Rows from block 3 of the generator, named by matrix and row number. Each number is 50 + 15 x the weight over its row's rms, rounded and kept within 0 to 99. All counts start at 0. After the name is the row's rms in percent of the matrix's.
# conv: 3x3 conv (generator.decb.0.1.conv.weight, 144x144x3x3), inputs 45-59, a 3x3 kernel for each
conv.90 103:63 57 57 65 24 26 56 06 58 47 60 24 56 22 23 63 47 51 72 57 61 25 80 39 67 57 43 51 41 29 26 48 45 80 40 66 48 81 51 58 66 56 46 52 38 30 47 50 55 41 43 36 67 41 21 37 60 56 60 66 53 72 52 62 21 63 46 45 48 54 28 58 39 66 51 55 52 38 61 60 50 31 33 63 63 62 32 47 14 40 62 45 36 36 60 34 34 61 61 43 51 32 43 37 53 33 71 47 34 57 21 86 69 56 28 33 80 57 69 55 80 76 38 55 74 71 74 58 41 20 68 62 33 57 60
conv.91 105:32 46 50 38 36 75 61 26 54 53 51 46 48 22 42 19 22 35 34 61 24 31 57 41 63 51 48 39 33 31 57 45 40 46 67 57 51 59 67 45 79 46 51 78 52 71 38 47 41 30 53 47 75 58 51 47 54 30 43 76 28 54 44 59 15 63 59 35 63 59 55 71 47 74 45 44 47 38 47 53 61 52 27 43 62 58 41 60 53 64 54 53 28 89 70 56 48 48 51 38 40 77 46 35 41 37 47 47 37 51 79 39 40 63 46 42 17 53 42 49 30 73 28 63 59 52 57 63 41 33 52 46 78 75 62
conv.92 099:67 39 72 51 39 64 55 55 50 50 40 42 41 30 55 54 60 43 41 59 49 42 40 54 57 43 65 72 51 45 42 51 37 61 44 40 74 51 30 23 42 34 47 46 71 44 40 49 38 41 50 53 60 50 38 50 53 39 34 56 47 62 49 52 49 39 40 50 55 35 48 57 41 41 22 24 15 27 24 16 35 74 58 47 01 36 51 60 43 42 44 51 77 48 36 38 45 61 59 77 47 51 46 49 40 53 45 35 72 57 31 46 66 76 36 51 46 50 34 41 26 68 38 49 77 66 69 70 60 15 91 73 70 35 56
conv.93 102:22 78 44 45 41 59 52 63 64 31 52 56 49 46 51 41 39 59 59 33 44 59 47 43 51 59 52 38 39 46 99 28 11 60 72 27 30 42 64 46 47 13 74 71 53 49 38 60 46 41 37 54 25 26 64 45 55 49 60 43 40 44 55 51 29 36 47 85 45 34 62 17 29 58 36 36 33 57 37 36 39 42 39 34 51 75 50 63 46 38 33 42 40 69 44 54 79 78 32 39 49 50 43 68 46 66 59 53 44 28 40 31 45 41 20 28 44 33 54 48 51 38 20 43 56 35 69 64 41 43 61 41 63 45 58
conv.94 105:58 65 26 61 40 41 30 33 40 22 57 54 19 63 59 48 42 47 52 62 41 68 53 38 52 33 73 17 42 43 64 44 42 53 55 37 62 47 55 48 60 24 43 51 42 53 78 38 27 45 20 15 27 28 50 55 50 48 42 12 72 58 71 69 24 50 66 61 55 56 54 35 41 75 86 50 77 60 40 43 56 45 49 51 57 56 62 47 22 53 42 72 64 58 50 24 45 64 52 52 32 70 44 60 83 47 57 83 44 49 43 53 60 52 52 47 25 41 49 53 45 53 71 54 33 34 43 70 43 59 64 62 41 24 67
conv.95 098:53 38 61 47 62 70 65 54 36 53 48 66 63 62 60 52 70 30 44 34 32 38 59 74 44 09 66 69 56 70 51 61 95 74 53 79 61 62 55 59 84 22 47 62 75 36 45 34 65 48 53 65 77 43 50 34 36 41 31 47 32 59 54 28 34 54 43 31 73 62 25 59 46 30 48 54 50 35 39 57 51 25 74 54 33 73 42 28 55 58 59 40 75 30 24 46 72 46 57 38 59 29 67 49 27 40 41 43 84 88 41 73 54 36 59 52 55 52 82 41 51 68 56 56 57 60 44 76 68 47 49 76 82 28 46
conv.96 101:66 48 45 43 45 46 70 47 29 51 67 48 64 43 68 61 39 77 61 50 56 52 64 67 67 93 72 30 60 46 25 34 39 57 30 27 53 36 42 52 72 64 36 38 38 56 42 36 47 44 50 43 70 57 41 44 57 40 28 44 34 51 44 61 43 76 44 48 87 43 74 55 45 69 51 45 52 43 24 57 52 66 54 38 38 42 44 30 41 46 61 58 44 38 43 68 64 57 53 49 36 39 35 51 42 65 39 49 57 43 70 43 61 24 51 48 56 38 66 55 35 59 30 48 58 57 47 46 43 47 69 59 62 61 53
conv.97 101:29 30 52 50 58 62 57 84 51 17 56 22 52 54 51 60 68 61 39 78 66 37 70 30 48 38 47 51 34 50 65 53 53 59 60 14 50 38 43 64 54 61 42 58 38 43 48 30 40 39 63 45 64 40 58 42 43 61 68 51 50 60 25 32 52 71 55 44 65 36 07 45 33 28 51 36 74 78 46 44 55 50 36 42 82 47 53 33 53 68 43 53 73 69 56 41 55 75 44 62 49 44 36 44 58 39 59 44 52 29 40 66 20 46 59 60 38 85 60 45 27 51 76 49 77 40 49 53 37 30 80 63 84 58 66
conv.98 100:63 33 31 57 06 50 36 29 64 19 65 56 28 69 48 28 42 47 42 41 22 40 99 51 36 63 45 56 65 50 48 45 31 44 52 34 36 34 54 21 42 46 66 60 61 62 44 49 17 30 48 40 38 52 64 39 41 40 73 60 49 39 62 24 37 49 57 67 91 53 56 64 60 81 54 52 83 52 44 60 42 62 38 40 58 52 38 74 54 38 42 71 65 46 70 70 52 40 54 74 65 87 67 35 47 36 57 59 54 74 47 39 34 44 58 27 33 21 38 28 55 70 46 41 46 52 48 48 48 63 71 47 23 43 70
conv.99 103:30 46 63 75 59 52 41 46 87 51 39 24 31 49 39 41 45 66 70 56 54 65 43 56 16 56 41 66 53 50 40 49 58 19 02 23 20 65 46 59 40 54 35 46 60 67 69 68 53 69 56 67 34 57 51 60 36 58 45 60 37 44 43 63 40 41 44 39 37 45 47 44 44 25 30 50 35 49 30 55 56 35 41 47 43 70 65 37 48 55 20 47 71 45 54 52 44 78 17 39 31 60 55 44 38 65 50 51 71 64 34 40 31 38 43 51 59 15 35 32 31 38 40 19 18 49 42 36 69 62 82 85 39 64 72
conv.100 097:51 49 50 51 43 50 52 53 50 42 65 44 52 49 54 90 43 61 46 44 42 73 46 65 61 99 25 56 25 30 41 33 35 64 36 57 47 85 35 54 47 60 41 63 71 39 24 51 52 44 60 58 49 28 48 61 08 64 45 32 38 76 56 42 61 36 55 68 58 52 59 39 64 42 49 39 54 56 32 49 75 37 14 37 66 83 71 67 65 63 78 55 41 25 69 68 50 43 67 43 51 71 33 41 54 34 46 43 37 60 76 37 56 90 53 72 74 59 74 66 61 74 64 30 53 64 20 44 50 41 22 25 32 68 65
conv.101 104:36 33 56 62 20 71 35 54 22 55 37 58 86 50 32 26 56 42 62 50 60 91 64 36 55 43 62 33 33 61 47 24 49 27 45 45 51 31 62 52 42 58 42 53 25 43 53 42 29 28 53 69 47 37 62 24 42 36 78 66 57 41 37 46 14 54 45 44 46 62 51 51 71 54 57 41 52 50 49 35 44 40 41 51 22 44 47 60 58 55 38 40 77 53 42 39 49 52 19 56 48 63 67 43 38 74 55 68 52 71 36 82 83 54 70 21 35 65 41 30 25 06 54 66 23 39 32 33 35 36 58 31 47 29 33
conv.102 095:28 35 17 49 48 37 46 22 47 30 60 59 43 44 60 50 49 49 48 36 69 43 58 35 57 71 78 41 70 61 78 94 52 72 62 51 71 46 47 59 66 53 61 66 27 59 28 52 51 45 38 55 38 47 67 57 76 56 59 49 69 40 26 35 58 29 45 44 33 53 46 46 53 56 67 67 75 81 52 46 60 61 50 23 50 45 63 41 62 46 63 74 67 32 51 38 19 35 35 50 55 53 68 36 70 55 33 49 39 24 45 78 90 55 44 53 55 64 73 85 38 61 85 53 64 54 70 60 83 31 56 89 31 75 33
conv.103 096:56 63 37 45 44 36 45 51 43 46 18 55 52 34 28 48 49 05 60 40 28 16 44 55 68 51 53 50 53 54 47 37 47 34 74 33 36 45 62 43 45 32 48 54 38 48 46 33 33 40 61 67 22 64 67 36 48 44 61 47 99 45 46 35 29 65 46 52 50 60 44 61 52 47 55 65 31 58 49 53 35 47 44 28 42 49 38 34 38 47 38 53 61 53 38 40 54 31 47 06 29 43 43 43 51 45 63 48 62 73 44 44 79 60 88 45 29 67 26 28 59 76 58 43 26 49 54 82 43 35 40 51 49 48 61
conv.104 103:32 48 61 76 48 39 14 55 21 76 56 51 46 62 72 69 64 32 60 77 51 42 50 43 47 89 65 33 72 22 38 45 44 56 49 45 30 72 56 77 14 46 38 61 35 66 39 60 46 51 62 42 57 28 30 49 70 47 46 25 56 41 44 87 47 46 35 43 52 43 57 21 78 60 49 88 64 47 44 39 75 74 17 67 43 52 27 36 36 46 22 72 48 66 45 63 42 54 49 44 41 73 51 42 26 76 48 61 39 44 43 53 32 34 67 64 70 67 62 50 41 58 73 63 25 45 33 43 69 59 77 61 27 40 85
conv.105 102:34 32 37 57 20 51 58 06 45 61 53 51 47 45 53 39 48 51 38 66 55 36 97 67 54 50 43 80 60 48 76 64 46 73 71 67 21 51 43 42 51 41 41 75 22 62 13 14 37 47 48 53 57 67 33 50 27 46 45 58 22 58 77 56 46 68 43 76 45 58 66 65 53 78 20 74 46 50 37 21 54 91 43 71 63 42 54 37 49 29 43 78 47 63 28 81 37 48 52 45 56 79 46 37 59 66 45 49 33 68 67 65 68 44 69 38 55 46 47 69 70 83 35 60 41 52 49 49 33 59 62 26 58 40 68
conv.106 097:62 46 52 37 62 47 42 44 44 51 65 53 48 68 58 51 44 36 73 47 58 34 68 40 39 61 47 40 41 20 42 55 48 50 50 45 25 51 26 40 24 58 31 15 40 20 49 61 30 63 35 55 45 28 71 58 62 50 46 15 56 56 40 35 61 35 50 27 59 81 47 48 44 60 58 58 54 54 61 59 46 25 68 35 49 50 51 49 39 46 39 72 85 48 23 41 45 43 69 33 54 31 62 33 57 72 57 37 51 33 99 68 52 62 45 50 37 58 30 28 23 50 80 59 27 36 28 38 56 45 51 40 64 51 54
conv.107 098:39 41 16 68 45 50 47 40 40 34 64 33 34 48 66 47 51 81 41 30 48 45 52 23 53 72 62 57 49 67 59 68 53 50 83 32 42 33 65 54 68 41 86 64 61 39 46 54 51 45 54 74 54 35 20 44 44 33 50 43 34 38 44 56 59 61 41 59 99 53 52 65 44 70 73 22 73 65 47 57 40 52 52 30 42 41 59 30 35 40 61 52 71 51 37 51 58 48 63 53 60 40 56 41 52 18 39 28 36 58 33 33 18 46 49 53 25 45 58 37 39 35 61 51 44 49 32 50 48 28 54 66 51 40 65
conv.108 097:52 59 70 67 65 72 40 55 60 52 60 64 58 60 77 72 39 81 61 52 42 64 62 41 49 37 46 52 72 67 34 37 55 51 51 56 43 47 39 49 38 66 46 37 44 41 63 60 42 16 69 57 61 46 45 58 46 50 74 54 34 54 35 35 51 54 61 36 49 61 60 40 48 79 24 56 82 45 41 67 62 53 46 60 41 39 50 35 56 68 36 55 67 49 53 40 36 56 50 31 49 67 36 38 35 41 68 30 65 48 70 47 47 69 61 30 47 49 50 54 41 57 62 47 30 36 73 40 64 33 60 46 75 64 37
conv.109 103:68 14 48 93 60 25 31 27 46 30 67 29 48 29 30 55 47 45 39 55 39 25 38 34 46 41 63 39 76 61 54 42 73 42 35 59 81 43 38 40 80 39 45 57 57 65 82 53 60 72 36 63 29 44 60 28 51 63 42 45 47 52 54 41 39 74 34 55 64 63 41 54 41 69 54 60 78 59 47 51 50 48 66 46 48 57 64 74 63 84 42 57 49 50 17 40 60 68 41 63 36 33 61 73 45 55 69 50 46 36 35 67 44 38 35 52 74 24 79 30 34 54 59 58 53 44 43 54 59 61 70 77 36 46 61
conv.110 093:22 59 37 26 35 35 41 56 45 48 51 51 47 73 63 32 29 48 41 29 65 55 37 42 35 75 64 36 49 37 48 72 48 47 43 52 38 27 34 38 50 55 56 50 35 52 17 57 39 34 54 26 67 52 65 44 60 46 53 64 88 49 49 61 49 49 48 52 67 52 81 58 54 33 50 74 55 59 72 48 42 33 28 69 49 68 40 67 43 40 53 16 45 32 72 58 49 46 63 76 73 51 57 71 53 51 76 62 48 63 54 55 71 71 42 63 16 47 37 52 52 46 19 69 58 36 46 42 67 59 41 45 52 48 58
conv.111 102:42 47 59 77 40 64 50 30 37 61 34 51 64 74 47 57 72 42 54 70 65 40 48 54 61 52 75 65 64 53 44 42 37 45 52 30 39 52 61 51 48 64 49 54 38 74 43 41 76 41 51 34 65 49 35 38 43 53 28 52 28 46 65 69 41 27 72 71 24 51 57 32 47 68 36 58 41 81 48 44 63 63 29 42 40 32 32 41 44 52 59 22 61 54 67 66 30 90 35 61 50 51 56 63 64 44 51 64 59 35 43 61 46 60 59 15 36 52 59 44 67 68 41 68 54 50 51 77 38 37 50 62 40 15 55
conv.112 105:51 40 45 52 66 45 39 34 54 60 39 47 39 33 56 82 65 71 51 66 65 30 35 63 56 35 55 77 39 46 66 54 38 62 52 61 42 70 52 40 57 42 61 65 52 37 18 33 28 42 58 47 57 54 45 31 43 44 44 89 48 76 26 46 51 33 44 93 56 56 62 50 52 51 53 81 43 39 62 50 65 96 26 46 44 51 50 56 36 49 55 46 43 53 68 55 48 53 35 41 36 74 59 48 59 45 40 54 57 50 31 34 29 56 63 47 50 61 59 58 59 46 24 46 58 61 44 71 29 61 35 73 21 49 74
conv.113 097:68 34 48 60 24 33 64 31 45 43 32 38 20 22 28 74 60 57 65 48 25 56 59 34 67 43 87 63 41 54 57 44 56 59 34 49 46 66 31 38 62 40 24 60 24 44 19 39 68 51 34 56 47 51 62 86 39 48 75 74 63 42 05 27 37 30 50 41 49 37 61 31 60 55 51 64 82 65 80 40 66 45 39 56 70 52 55 48 36 36 46 28 67 41 28 49 57 49 38 67 58 20 39 52 28 57 24 79 56 51 69 85 75 61 58 73 70 38 56 61 21 29 37 45 53 43 48 57 59 53 61 46 48 68 41
conv.114 090:40 54 38 48 44 43 36 32 36 51 45 63 47 58 65 52 35 53 49 50 50 84 49 41 27 42 84 32 35 54 30 42 35 35 49 17 41 36 54 40 58 67 57 46 48 39 17 52 45 40 41 23 38 47 40 52 48 83 66 51 71 64 76 48 28 53 56 48 35 20 46 43 45 59 61 45 51 89 52 44 77 47 46 61 43 43 49 60 46 55 41 57 34 69 60 65 69 59 37 40 74 33 35 56 77 41 52 63 37 69 35 74 73 53 52 75 52 54 43 55 59 41 49 78 47 37 58 28 37 22 33 32 57 25 44
conv.115 101:29 43 58 24 38 31 69 51 63 37 33 44 72 51 44 60 32 27 44 57 48 53 46 57 61 65 35 47 47 36 39 29 57 36 59 55 67 47 26 51 57 33 74 29 58 43 27 37 38 37 55 71 26 43 46 36 40 61 73 51 76 50 51 77 62 40 51 24 36 51 59 71 38 24 38 63 56 29 36 83 41 30 90 33 65 31 59 59 20 63 60 63 56 24 57 49 45 38 30 28 49 44 23 35 42 47 61 55 84 16 38 39 70 35 51 48 30 62 85 47 62 36 62 34 37 75 49 50 49 29 65 82 48 59 44
conv.116 097:53 45 85 66 78 74 48 83 38 51 51 33 55 41 47 75 72 74 48 46 34 54 30 39 24 62 49 57 34 48 60 26 34 42 41 37 74 62 53 27 39 55 26 40 50 51 76 71 64 67 45 68 53 40 56 53 61 70 40 33 43 51 31 34 58 38 50 45 19 51 39 56 66 31 70 50 62 94 44 34 62 27 34 41 27 66 48 42 56 60 42 62 70 50 62 40 18 55 34 78 30 32 42 61 49 35 44 66 56 69 41 38 58 41 60 79 47 35 37 68 36 42 68 50 58 59 46 69 72 80 68 53 41 65 58
conv.117 103:00 59 52 36 60 30 46 49 53 53 27 34 55 50 64 62 68 62 43 47 64 80 30 43 80 44 34 54 29 74 57 58 53 32 54 51 48 39 68 52 86 78 22 98 58 35 48 42 41 56 39 69 58 42 64 29 41 36 61 80 48 60 47 46 66 34 61 31 27 57 08 51 71 62 56 59 56 60 50 40 64 52 66 72 59 68 58 76 60 40 73 35 19 28 60 48 64 58 86 55 41 33 78 59 55 47 55 57 61 49 48 49 42 48 52 88 27 75 83 78 62 53 53 53 54 37 25 61 48 59 35 36 37 50 65
conv.118 099:53 61 69 49 48 48 60 56 77 40 31 36 57 48 44 25 72 81 25 47 74 49 46 35 41 56 56 36 37 35 30 38 40 50 33 15 20 24 44 36 51 84 69 55 52 43 45 39 50 62 45 48 41 38 23 12 62 66 41 74 37 68 46 37 77 79 07 36 62 20 48 56 44 62 55 51 42 66 49 59 42 42 48 42 79 14 51 45 74 35 69 43 58 35 51 16 36 63 46 73 55 45 50 28 32 42 33 58 48 15 47 40 29 18 72 81 72 67 57 57 45 40 83 59 54 44 39 55 32 56 62 40 75 36 49
conv.119 101:52 46 62 54 50 46 58 71 49 58 49 54 36 47 44 50 22 25 58 72 66 40 30 60 31 52 48 41 27 62 51 17 33 48 09 25 45 51 56 43 31 47 70 77 53 56 62 62 36 45 67 42 34 36 48 51 44 49 34 60 38 37 37 30 52 58 26 29 42 41 48 25 54 43 63 20 29 45 25 18 51 55 32 12 50 42 48 41 72 52 40 29 47 80 61 75 46 53 48 63 62 60 65 50 53 74 34 25 47 47 51 39 50 51 38 67 54 69 34 53 68 68 57 54 56 35 42 16 46 58 61 55 21 48 45
conv.120 099:51 65 39 64 55 50 67 41 24 50 39 38 45 39 50 55 39 32 68 53 58 53 65 41 40 41 34 36 56 41 40 50 47 36 35 33 41 63 64 49 62 39 37 36 21 39 25 63 75 43 64 54 52 31 78 51 51 58 37 64 48 57 30 37 55 47 44 52 65 24 43 28 60 36 48 56 24 36 47 49 37 78 51 88 38 47 54 28 44 81 50 68 65 25 45 57 54 75 41 43 29 58 59 34 35 19 53 38 46 84 54 55 63 36 43 63 56 43 70 33 50 63 50 32 60 37 25 44 36 64 69 66 53 48 40
conv.121 103:42 55 41 59 48 40 41 68 63 56 61 66 38 38 51 73 39 55 64 61 53 60 39 61 51 24 47 48 44 60 56 40 87 72 65 69 19 42 70 42 27 71 68 57 56 49 47 45 33 65 54 65 78 52 54 62 42 65 25 36 54 52 69 47 69 47 74 78 49 47 28 57 31 39 61 37 14 37 55 52 49 45 57 66 60 71 53 60 71 44 13 51 23 68 40 44 60 77 52 56 78 45 66 52 35 57 53 38 53 68 62 66 80 38 39 65 46 31 36 44 63 77 41 53 55 78 71 49 63 28 78 62 47 20 42
conv.122 094:46 60 32 48 36 33 20 30 43 34 30 45 27 43 53 60 83 25 46 62 37 69 01 45 62 74 49 72 80 93 53 64 49 49 51 54 61 64 61 52 57 42 23 41 46 47 60 47 61 38 57 57 43 63 55 31 55 54 46 64 40 61 72 49 53 40 56 55 55 37 21 62 46 52 58 82 56 32 42 78 40 39 51 54 48 55 58 52 60 49 47 67 21 41 50 68 47 41 48 56 41 38 52 43 39 49 42 61 44 58 37 57 75 59 58 56 35 77 60 63 61 52 47 33 36 57 49 49 39 50 59 62 35 29 70
conv.123 093:44 44 33 26 39 26 59 56 46 42 79 70 48 55 47 56 52 46 62 47 64 10 67 54 62 98 47 60 37 45 14 74 45 74 51 55 52 63 39 73 60 60 49 71 44 34 51 62 28 45 43 35 46 20 54 56 43 55 52 88 64 66 69 73 77 61 55 74 42 45 32 66 37 66 57 57 73 63 69 95 63 46 35 49 63 28 22 59 32 22 47 53 54 68 63 70 40 45 33 83 50 74 41 62 24 48 69 43 29 54 54 54 57 29 40 46 71 38 58 77 48 42 45 40 56 65 47 52 33 39 45 31 55 46 53
conv.124 093:60 54 61 35 67 62 33 42 54 35 58 67 31 82 68 57 32 48 37 56 71 51 92 38 65 73 32 50 60 32 25 42 33 46 50 39 39 65 65 46 53 53 53 47 55 54 43 42 35 49 57 43 52 25 45 38 54 08 47 58 66 46 35 51 60 71 50 42 79 46 82 90 24 62 60 43 49 52 22 43 11 46 41 72 28 42 50 39 33 45 33 22 63 47 50 31 64 36 75 41 62 68 51 43 40 52 56 54 50 71 53 61 90 82 38 53 31 36 40 39 35 45 22 77 71 32 55 37 48 65 32 52 51 45 28
conv.125 100:41 40 55 45 64 44 55 48 50 62 45 77 51 44 75 53 60 74 28 58 68 55 52 44 19 23 49 20 46 45 38 38 36 43 48 45 50 54 60 56 42 59 61 43 43 32 48 63 48 54 61 43 64 30 07 56 79 61 85 79 73 33 41 22 60 48 39 99 49 46 44 59 45 49 51 56 19 59 61 59 53 69 51 72 28 41 46 55 57 60 45 49 52 25 50 55 44 38 63 50 43 47 61 53 57 45 62 51 61 41 34 47 79 51 48 39 72 31 45 47 74 39 18 34 49 52 61 37 45 42 33 44 44 38 69
conv.126 100:34 53 74 39 54 50 43 67 53 38 63 62 44 42 28 73 57 51 72 46 38 79 37 57 28 51 32 65 74 33 51 41 46 53 68 70 43 85 51 66 40 39 70 43 66 46 48 20 49 71 25 61 72 50 34 67 72 86 78 49 38 32 49 43 56 53 45 53 56 36 29 34 45 50 70 35 74 50 52 50 28 72 41 46 64 46 54 40 51 36 57 56 16 43 45 67 32 60 46 55 36 57 40 43 42 44 34 38 45 47 51 60 50 48 49 32 70 53 68 49 66 47 40 40 75 62 51 48 68 51 50 75 70 74 69
conv.127 096:61 39 57 40 40 52 46 23 34 59 27 48 64 34 59 50 38 23 32 59 47 76 61 61 93 66 64 55 36 54 29 42 40 48 58 46 81 56 52 38 53 48 56 62 60 58 27 39 62 34 65 46 66 38 51 57 47 53 79 99 59 56 35 64 80 51 32 35 39 42 53 55 50 39 66 58 50 54 76 63 54 39 62 56 45 25 43 49 37 31 52 57 49 43 42 50 29 22 43 45 62 39 31 41 47 42 53 62 45 60 50 73 64 61 36 24 41 54 64 45 47 68 46 44 55 45 51 49 22 43 36 57 42 48 55
conv.128 103:39 34 43 60 41 50 32 36 49 38 42 21 53 46 53 30 36 44 49 50 59 63 40 50 47 60 37 44 38 35 56 76 49 59 65 23 46 43 54 49 34 40 41 59 64 46 43 76 65 51 73 43 58 61 46 46 38 69 39 43 50 51 65 45 34 63 41 71 73 49 45 52 62 42 25 43 34 22 25 73 52 42 19 21 48 59 45 50 25 42 50 39 41 40 56 52 68 75 37 22 57 85 48 69 60 35 55 59 39 30 61 56 35 37 28 37 38 36 42 46 36 70 63 80 82 36 22 26 47 83 71 59 41 62 39
conv.129 096:41 61 43 30 61 44 30 85 35 47 60 53 55 57 49 52 52 68 52 52 48 43 46 68 43 37 37 58 50 60 44 57 52 57 57 56 50 51 45 26 55 51 45 42 63 42 42 14 44 51 54 49 29 48 68 40 40 24 28 53 60 38 51 38 96 69 43 77 69 30 81 63 76 72 46 71 60 74 71 27 58 38 77 42 68 57 59 50 48 13 79 42 54 57 57 31 75 54 53 38 33 65 72 75 94 73 30 76 58 46 47 45 55 39 41 47 66 31 37 36 45 39 54 65 48 46 49 41 49 43 54 30 69 61 62
conv.130 097:56 58 58 32 53 53 46 60 55 64 89 65 76 54 65 77 26 66 71 37 53 65 59 52 22 40 29 44 24 36 33 36 28 33 42 63 76 35 38 54 49 36 27 40 26 64 47 19 11 40 30 49 50 55 35 45 39 62 72 66 48 34 54 47 49 49 53 34 62 38 51 56 40 46 59 42 76 36 61 80 58 52 57 40 31 50 60 24 53 33 52 41 54 45 69 56 32 46 54 62 45 59 39 34 41 36 49 49 71 68 36 65 36 39 25 53 37 51 58 31 47 51 23 52 54 47 60 60 42 52 51 38 44 53 72
conv.131 100:38 53 51 30 70 55 49 59 69 34 66 42 45 41 26 47 33 41 22 60 63 72 38 61 66 32 27 34 54 70 56 58 61 36 57 47 56 43 38 34 60 77 56 65 64 38 36 49 57 55 54 40 74 34 66 28 55 37 67 53 99 34 49 64 52 47 60 36 32 58 45 41 49 34 28 44 44 49 46 76 49 27 83 40 58 32 79 61 46 45 48 29 56 55 48 33 51 67 48 74 51 49 51 37 33 73 66 34 30 42 63 71 66 43 62 67 41 32 50 47 39 52 78 49 33 38 40 69 48 69 52 41 75 37 45
conv.132 100:54 57 39 47 38 47 78 60 63 39 52 28 44 51 43 68 54 51 64 51 49 33 54 37 46 81 14 66 71 49 51 72 47 44 61 41 42 47 36 25 48 27 54 49 63 30 41 53 18 64 28 44 96 42 49 54 40 42 77 73 61 31 50 43 61 35 49 39 56 40 72 47 37 76 45 31 68 52 38 62 23 62 68 55 47 37 53 32 29 73 48 48 48 30 59 45 21 42 51 58 36 49 63 21 56 36 14 33 60 36 37 62 50 56 71 60 54 42 46 54 54 29 43 70 35 35 47 69 75 28 61 56 51 49 35
conv.133 099:60 44 41 67 68 50 50 66 51 50 39 62 57 58 41 50 61 53 51 38 40 72 46 57 54 41 52 56 25 31 15 33 53 61 36 50 43 44 60 57 57 42 45 55 40 28 51 78 64 51 46 38 73 52 41 47 54 55 29 46 44 50 25 56 48 42 47 41 49 57 28 64 52 67 55 53 42 43 35 32 42 00 46 53 39 65 46 39 60 64 86 54 48 52 66 39 47 87 52 28 73 46 72 87 41 43 48 24 50 41 85 73 58 32 37 56 58 44 75 29 65 60 70 75 73 46 37 56 38 42 35 66 53 47 53
conv.134 100:70 40 46 63 68 25 37 47 58 22 46 51 55 62 58 46 44 45 72 36 61 21 31 56 65 47 53 80 27 42 50 39 55 44 59 20 39 74 55 58 44 56 32 49 23 41 23 27 49 37 32 53 47 43 57 47 58 56 36 65 47 37 39 23 62 33 66 29 60 35 48 39 65 38 54 45 62 46 46 53 61 46 81 52 43 82 52 57 48 43 43 42 82 57 40 45 49 99 59 55 53 31 55 20 34 61 26 66 51 56 55 73 42 39 44 52 37 54 42 52 27 56 74 78 74 29 42 54 41 42 73 57 33 39 76
conv.135 094:67 41 32 37 36 62 40 09 54 25 22 54 22 63 72 65 85 98 48 64 44 42 49 52 65 61 35 46 58 42 45 44 42 54 26 57 47 51 45 46 36 56 42 35 47 29 72 54 32 50 57 52 43 73 59 42 31 48 45 55 39 33 52 44 73 82 52 88 72 64 42 58 48 78 50 80 99 59 52 84 63 51 57 31 54 39 58 57 56 49 30 56 39 63 56 34 37 44 58 54 67 55 54 63 99 45 60 99 57 58 47 61 57 63 68 55 50 62 56 68 48 56 64 59 33 73 54 33 56 36 43 41 50 54 30
conv.136 104:40 63 38 53 62 54 52 54 47 48 51 70 49 30 26 71 63 34 53 54 76 44 60 11 83 55 70 58 66 75 79 53 63 60 33 22 40 43 38 18 60 69 63 88 75 73 47 34 73 41 39 68 36 58 63 40 34 51 67 69 48 27 36 54 46 71 50 44 73 44 61 60 34 69 64 37 46 47 58 38 52 37 70 34 72 35 40 57 37 57 65 41 41 55 36 61 36 47 44 70 34 54 53 59 61 73 49 42 26 40 54 56 70 49 18 42 47 46 30 50 31 49 61 42 64 27 43 42 58 56 78 55 68 55 62
conv.137 101:66 43 60 40 99 64 64 41 44 45 67 37 62 47 56 52 60 52 59 45 51 77 66 46 28 79 47 38 55 33 39 44 17 49 25 43 34 63 53 28 28 63 45 67 66 48 22 36 58 42 35 41 52 47 54 27 41 33 63 62 90 42 68 50 45 51 34 61 55 43 33 72 58 52 79 39 63 75 41 61 61 35 61 35 57 38 39 44 42 35 40 74 55 30 68 47 56 39 75 76 72 39 43 50 38 58 46 59 43 58 58 35 56 26 47 51 33 40 41 44 59 57 38 45 51 43 44 62 68 48 61 51 33 66 51
conv.138 096:45 54 56 61 66 43 32 36 46 51 39 47 36 48 59 56 50 53 17 63 39 62 54 64 72 66 93 57 58 50 62 55 45 52 65 52 76 45 65 40 66 43 36 51 54 65 67 27 16 20 58 47 21 51 58 33 61 44 68 68 81 37 62 86 57 54 65 81 50 60 44 58 45 74 58 55 89 80 45 77 52 69 48 34 47 63 35 46 41 57 41 74 53 41 31 34 58 36 40 57 51 46 49 73 50 31 48 64 78 51 28 78 53 51 56 51 33 58 76 66 44 69 69 37 42 42 48 55 58 36 45 15 31 28 63
conv.139 100:44 33 70 50 28 72 60 66 77 47 34 52 45 49 76 29 55 36 52 54 61 41 69 54 67 41 90 41 60 33 38 24 56 41 20 57 55 46 67 79 39 74 73 80 66 10 53 39 42 47 33 32 49 69 35 69 62 79 29 32 25 32 80 65 59 46 45 87 95 40 54 46 47 33 47 32 58 45 60 37 42 44 48 66 51 59 73 32 66 59 38 49 59 67 23 63 58 68 53 50 52 41 60 65 36 66 55 52 41 79 50 40 71 67 63 47 43 78 41 45 59 76 77 57 54 54 48 47 56 22 63 39 65 74 21
conv.140 100:55 58 56 58 39 81 29 36 50 53 57 68 61 44 49 64 49 36 52 65 65 52 41 53 63 40 59 41 36 59 59 56 68 43 65 46 48 45 43 43 49 45 58 64 29 58 38 37 39 77 60 51 56 46 47 56 33 31 72 74 50 35 61 43 30 65 64 34 29 43 68 68 52 59 30 56 49 36 41 41 36 36 49 43 66 41 52 61 26 59 39 33 61 40 38 34 39 39 62 19 61 43 33 24 30 42 33 42 67 29 43 47 77 43 43 47 54 50 41 42 36 62 55 62 32 18 42 54 47 52 64 52 69 63 44
conv.141 100:62 36 53 47 47 59 47 70 37 49 35 30 76 65 62 38 51 55 69 46 49 49 59 35 67 90 56 38 44 31 37 33 44 75 16 25 55 59 43 29 54 51 47 24 80 51 48 16 18 78 62 53 39 21 52 67 50 70 37 41 74 60 76 40 29 45 59 44 53 50 51 41 71 64 55 65 52 55 41 46 53 43 45 42 51 60 55 55 13 18 76 58 42 37 63 93 48 29 26 14 57 20 23 45 48 49 39 24 52 37 50 57 61 71 42 48 38 52 43 35 49 64 28 23 51 60 32 43 22 39 53 38 20 35 60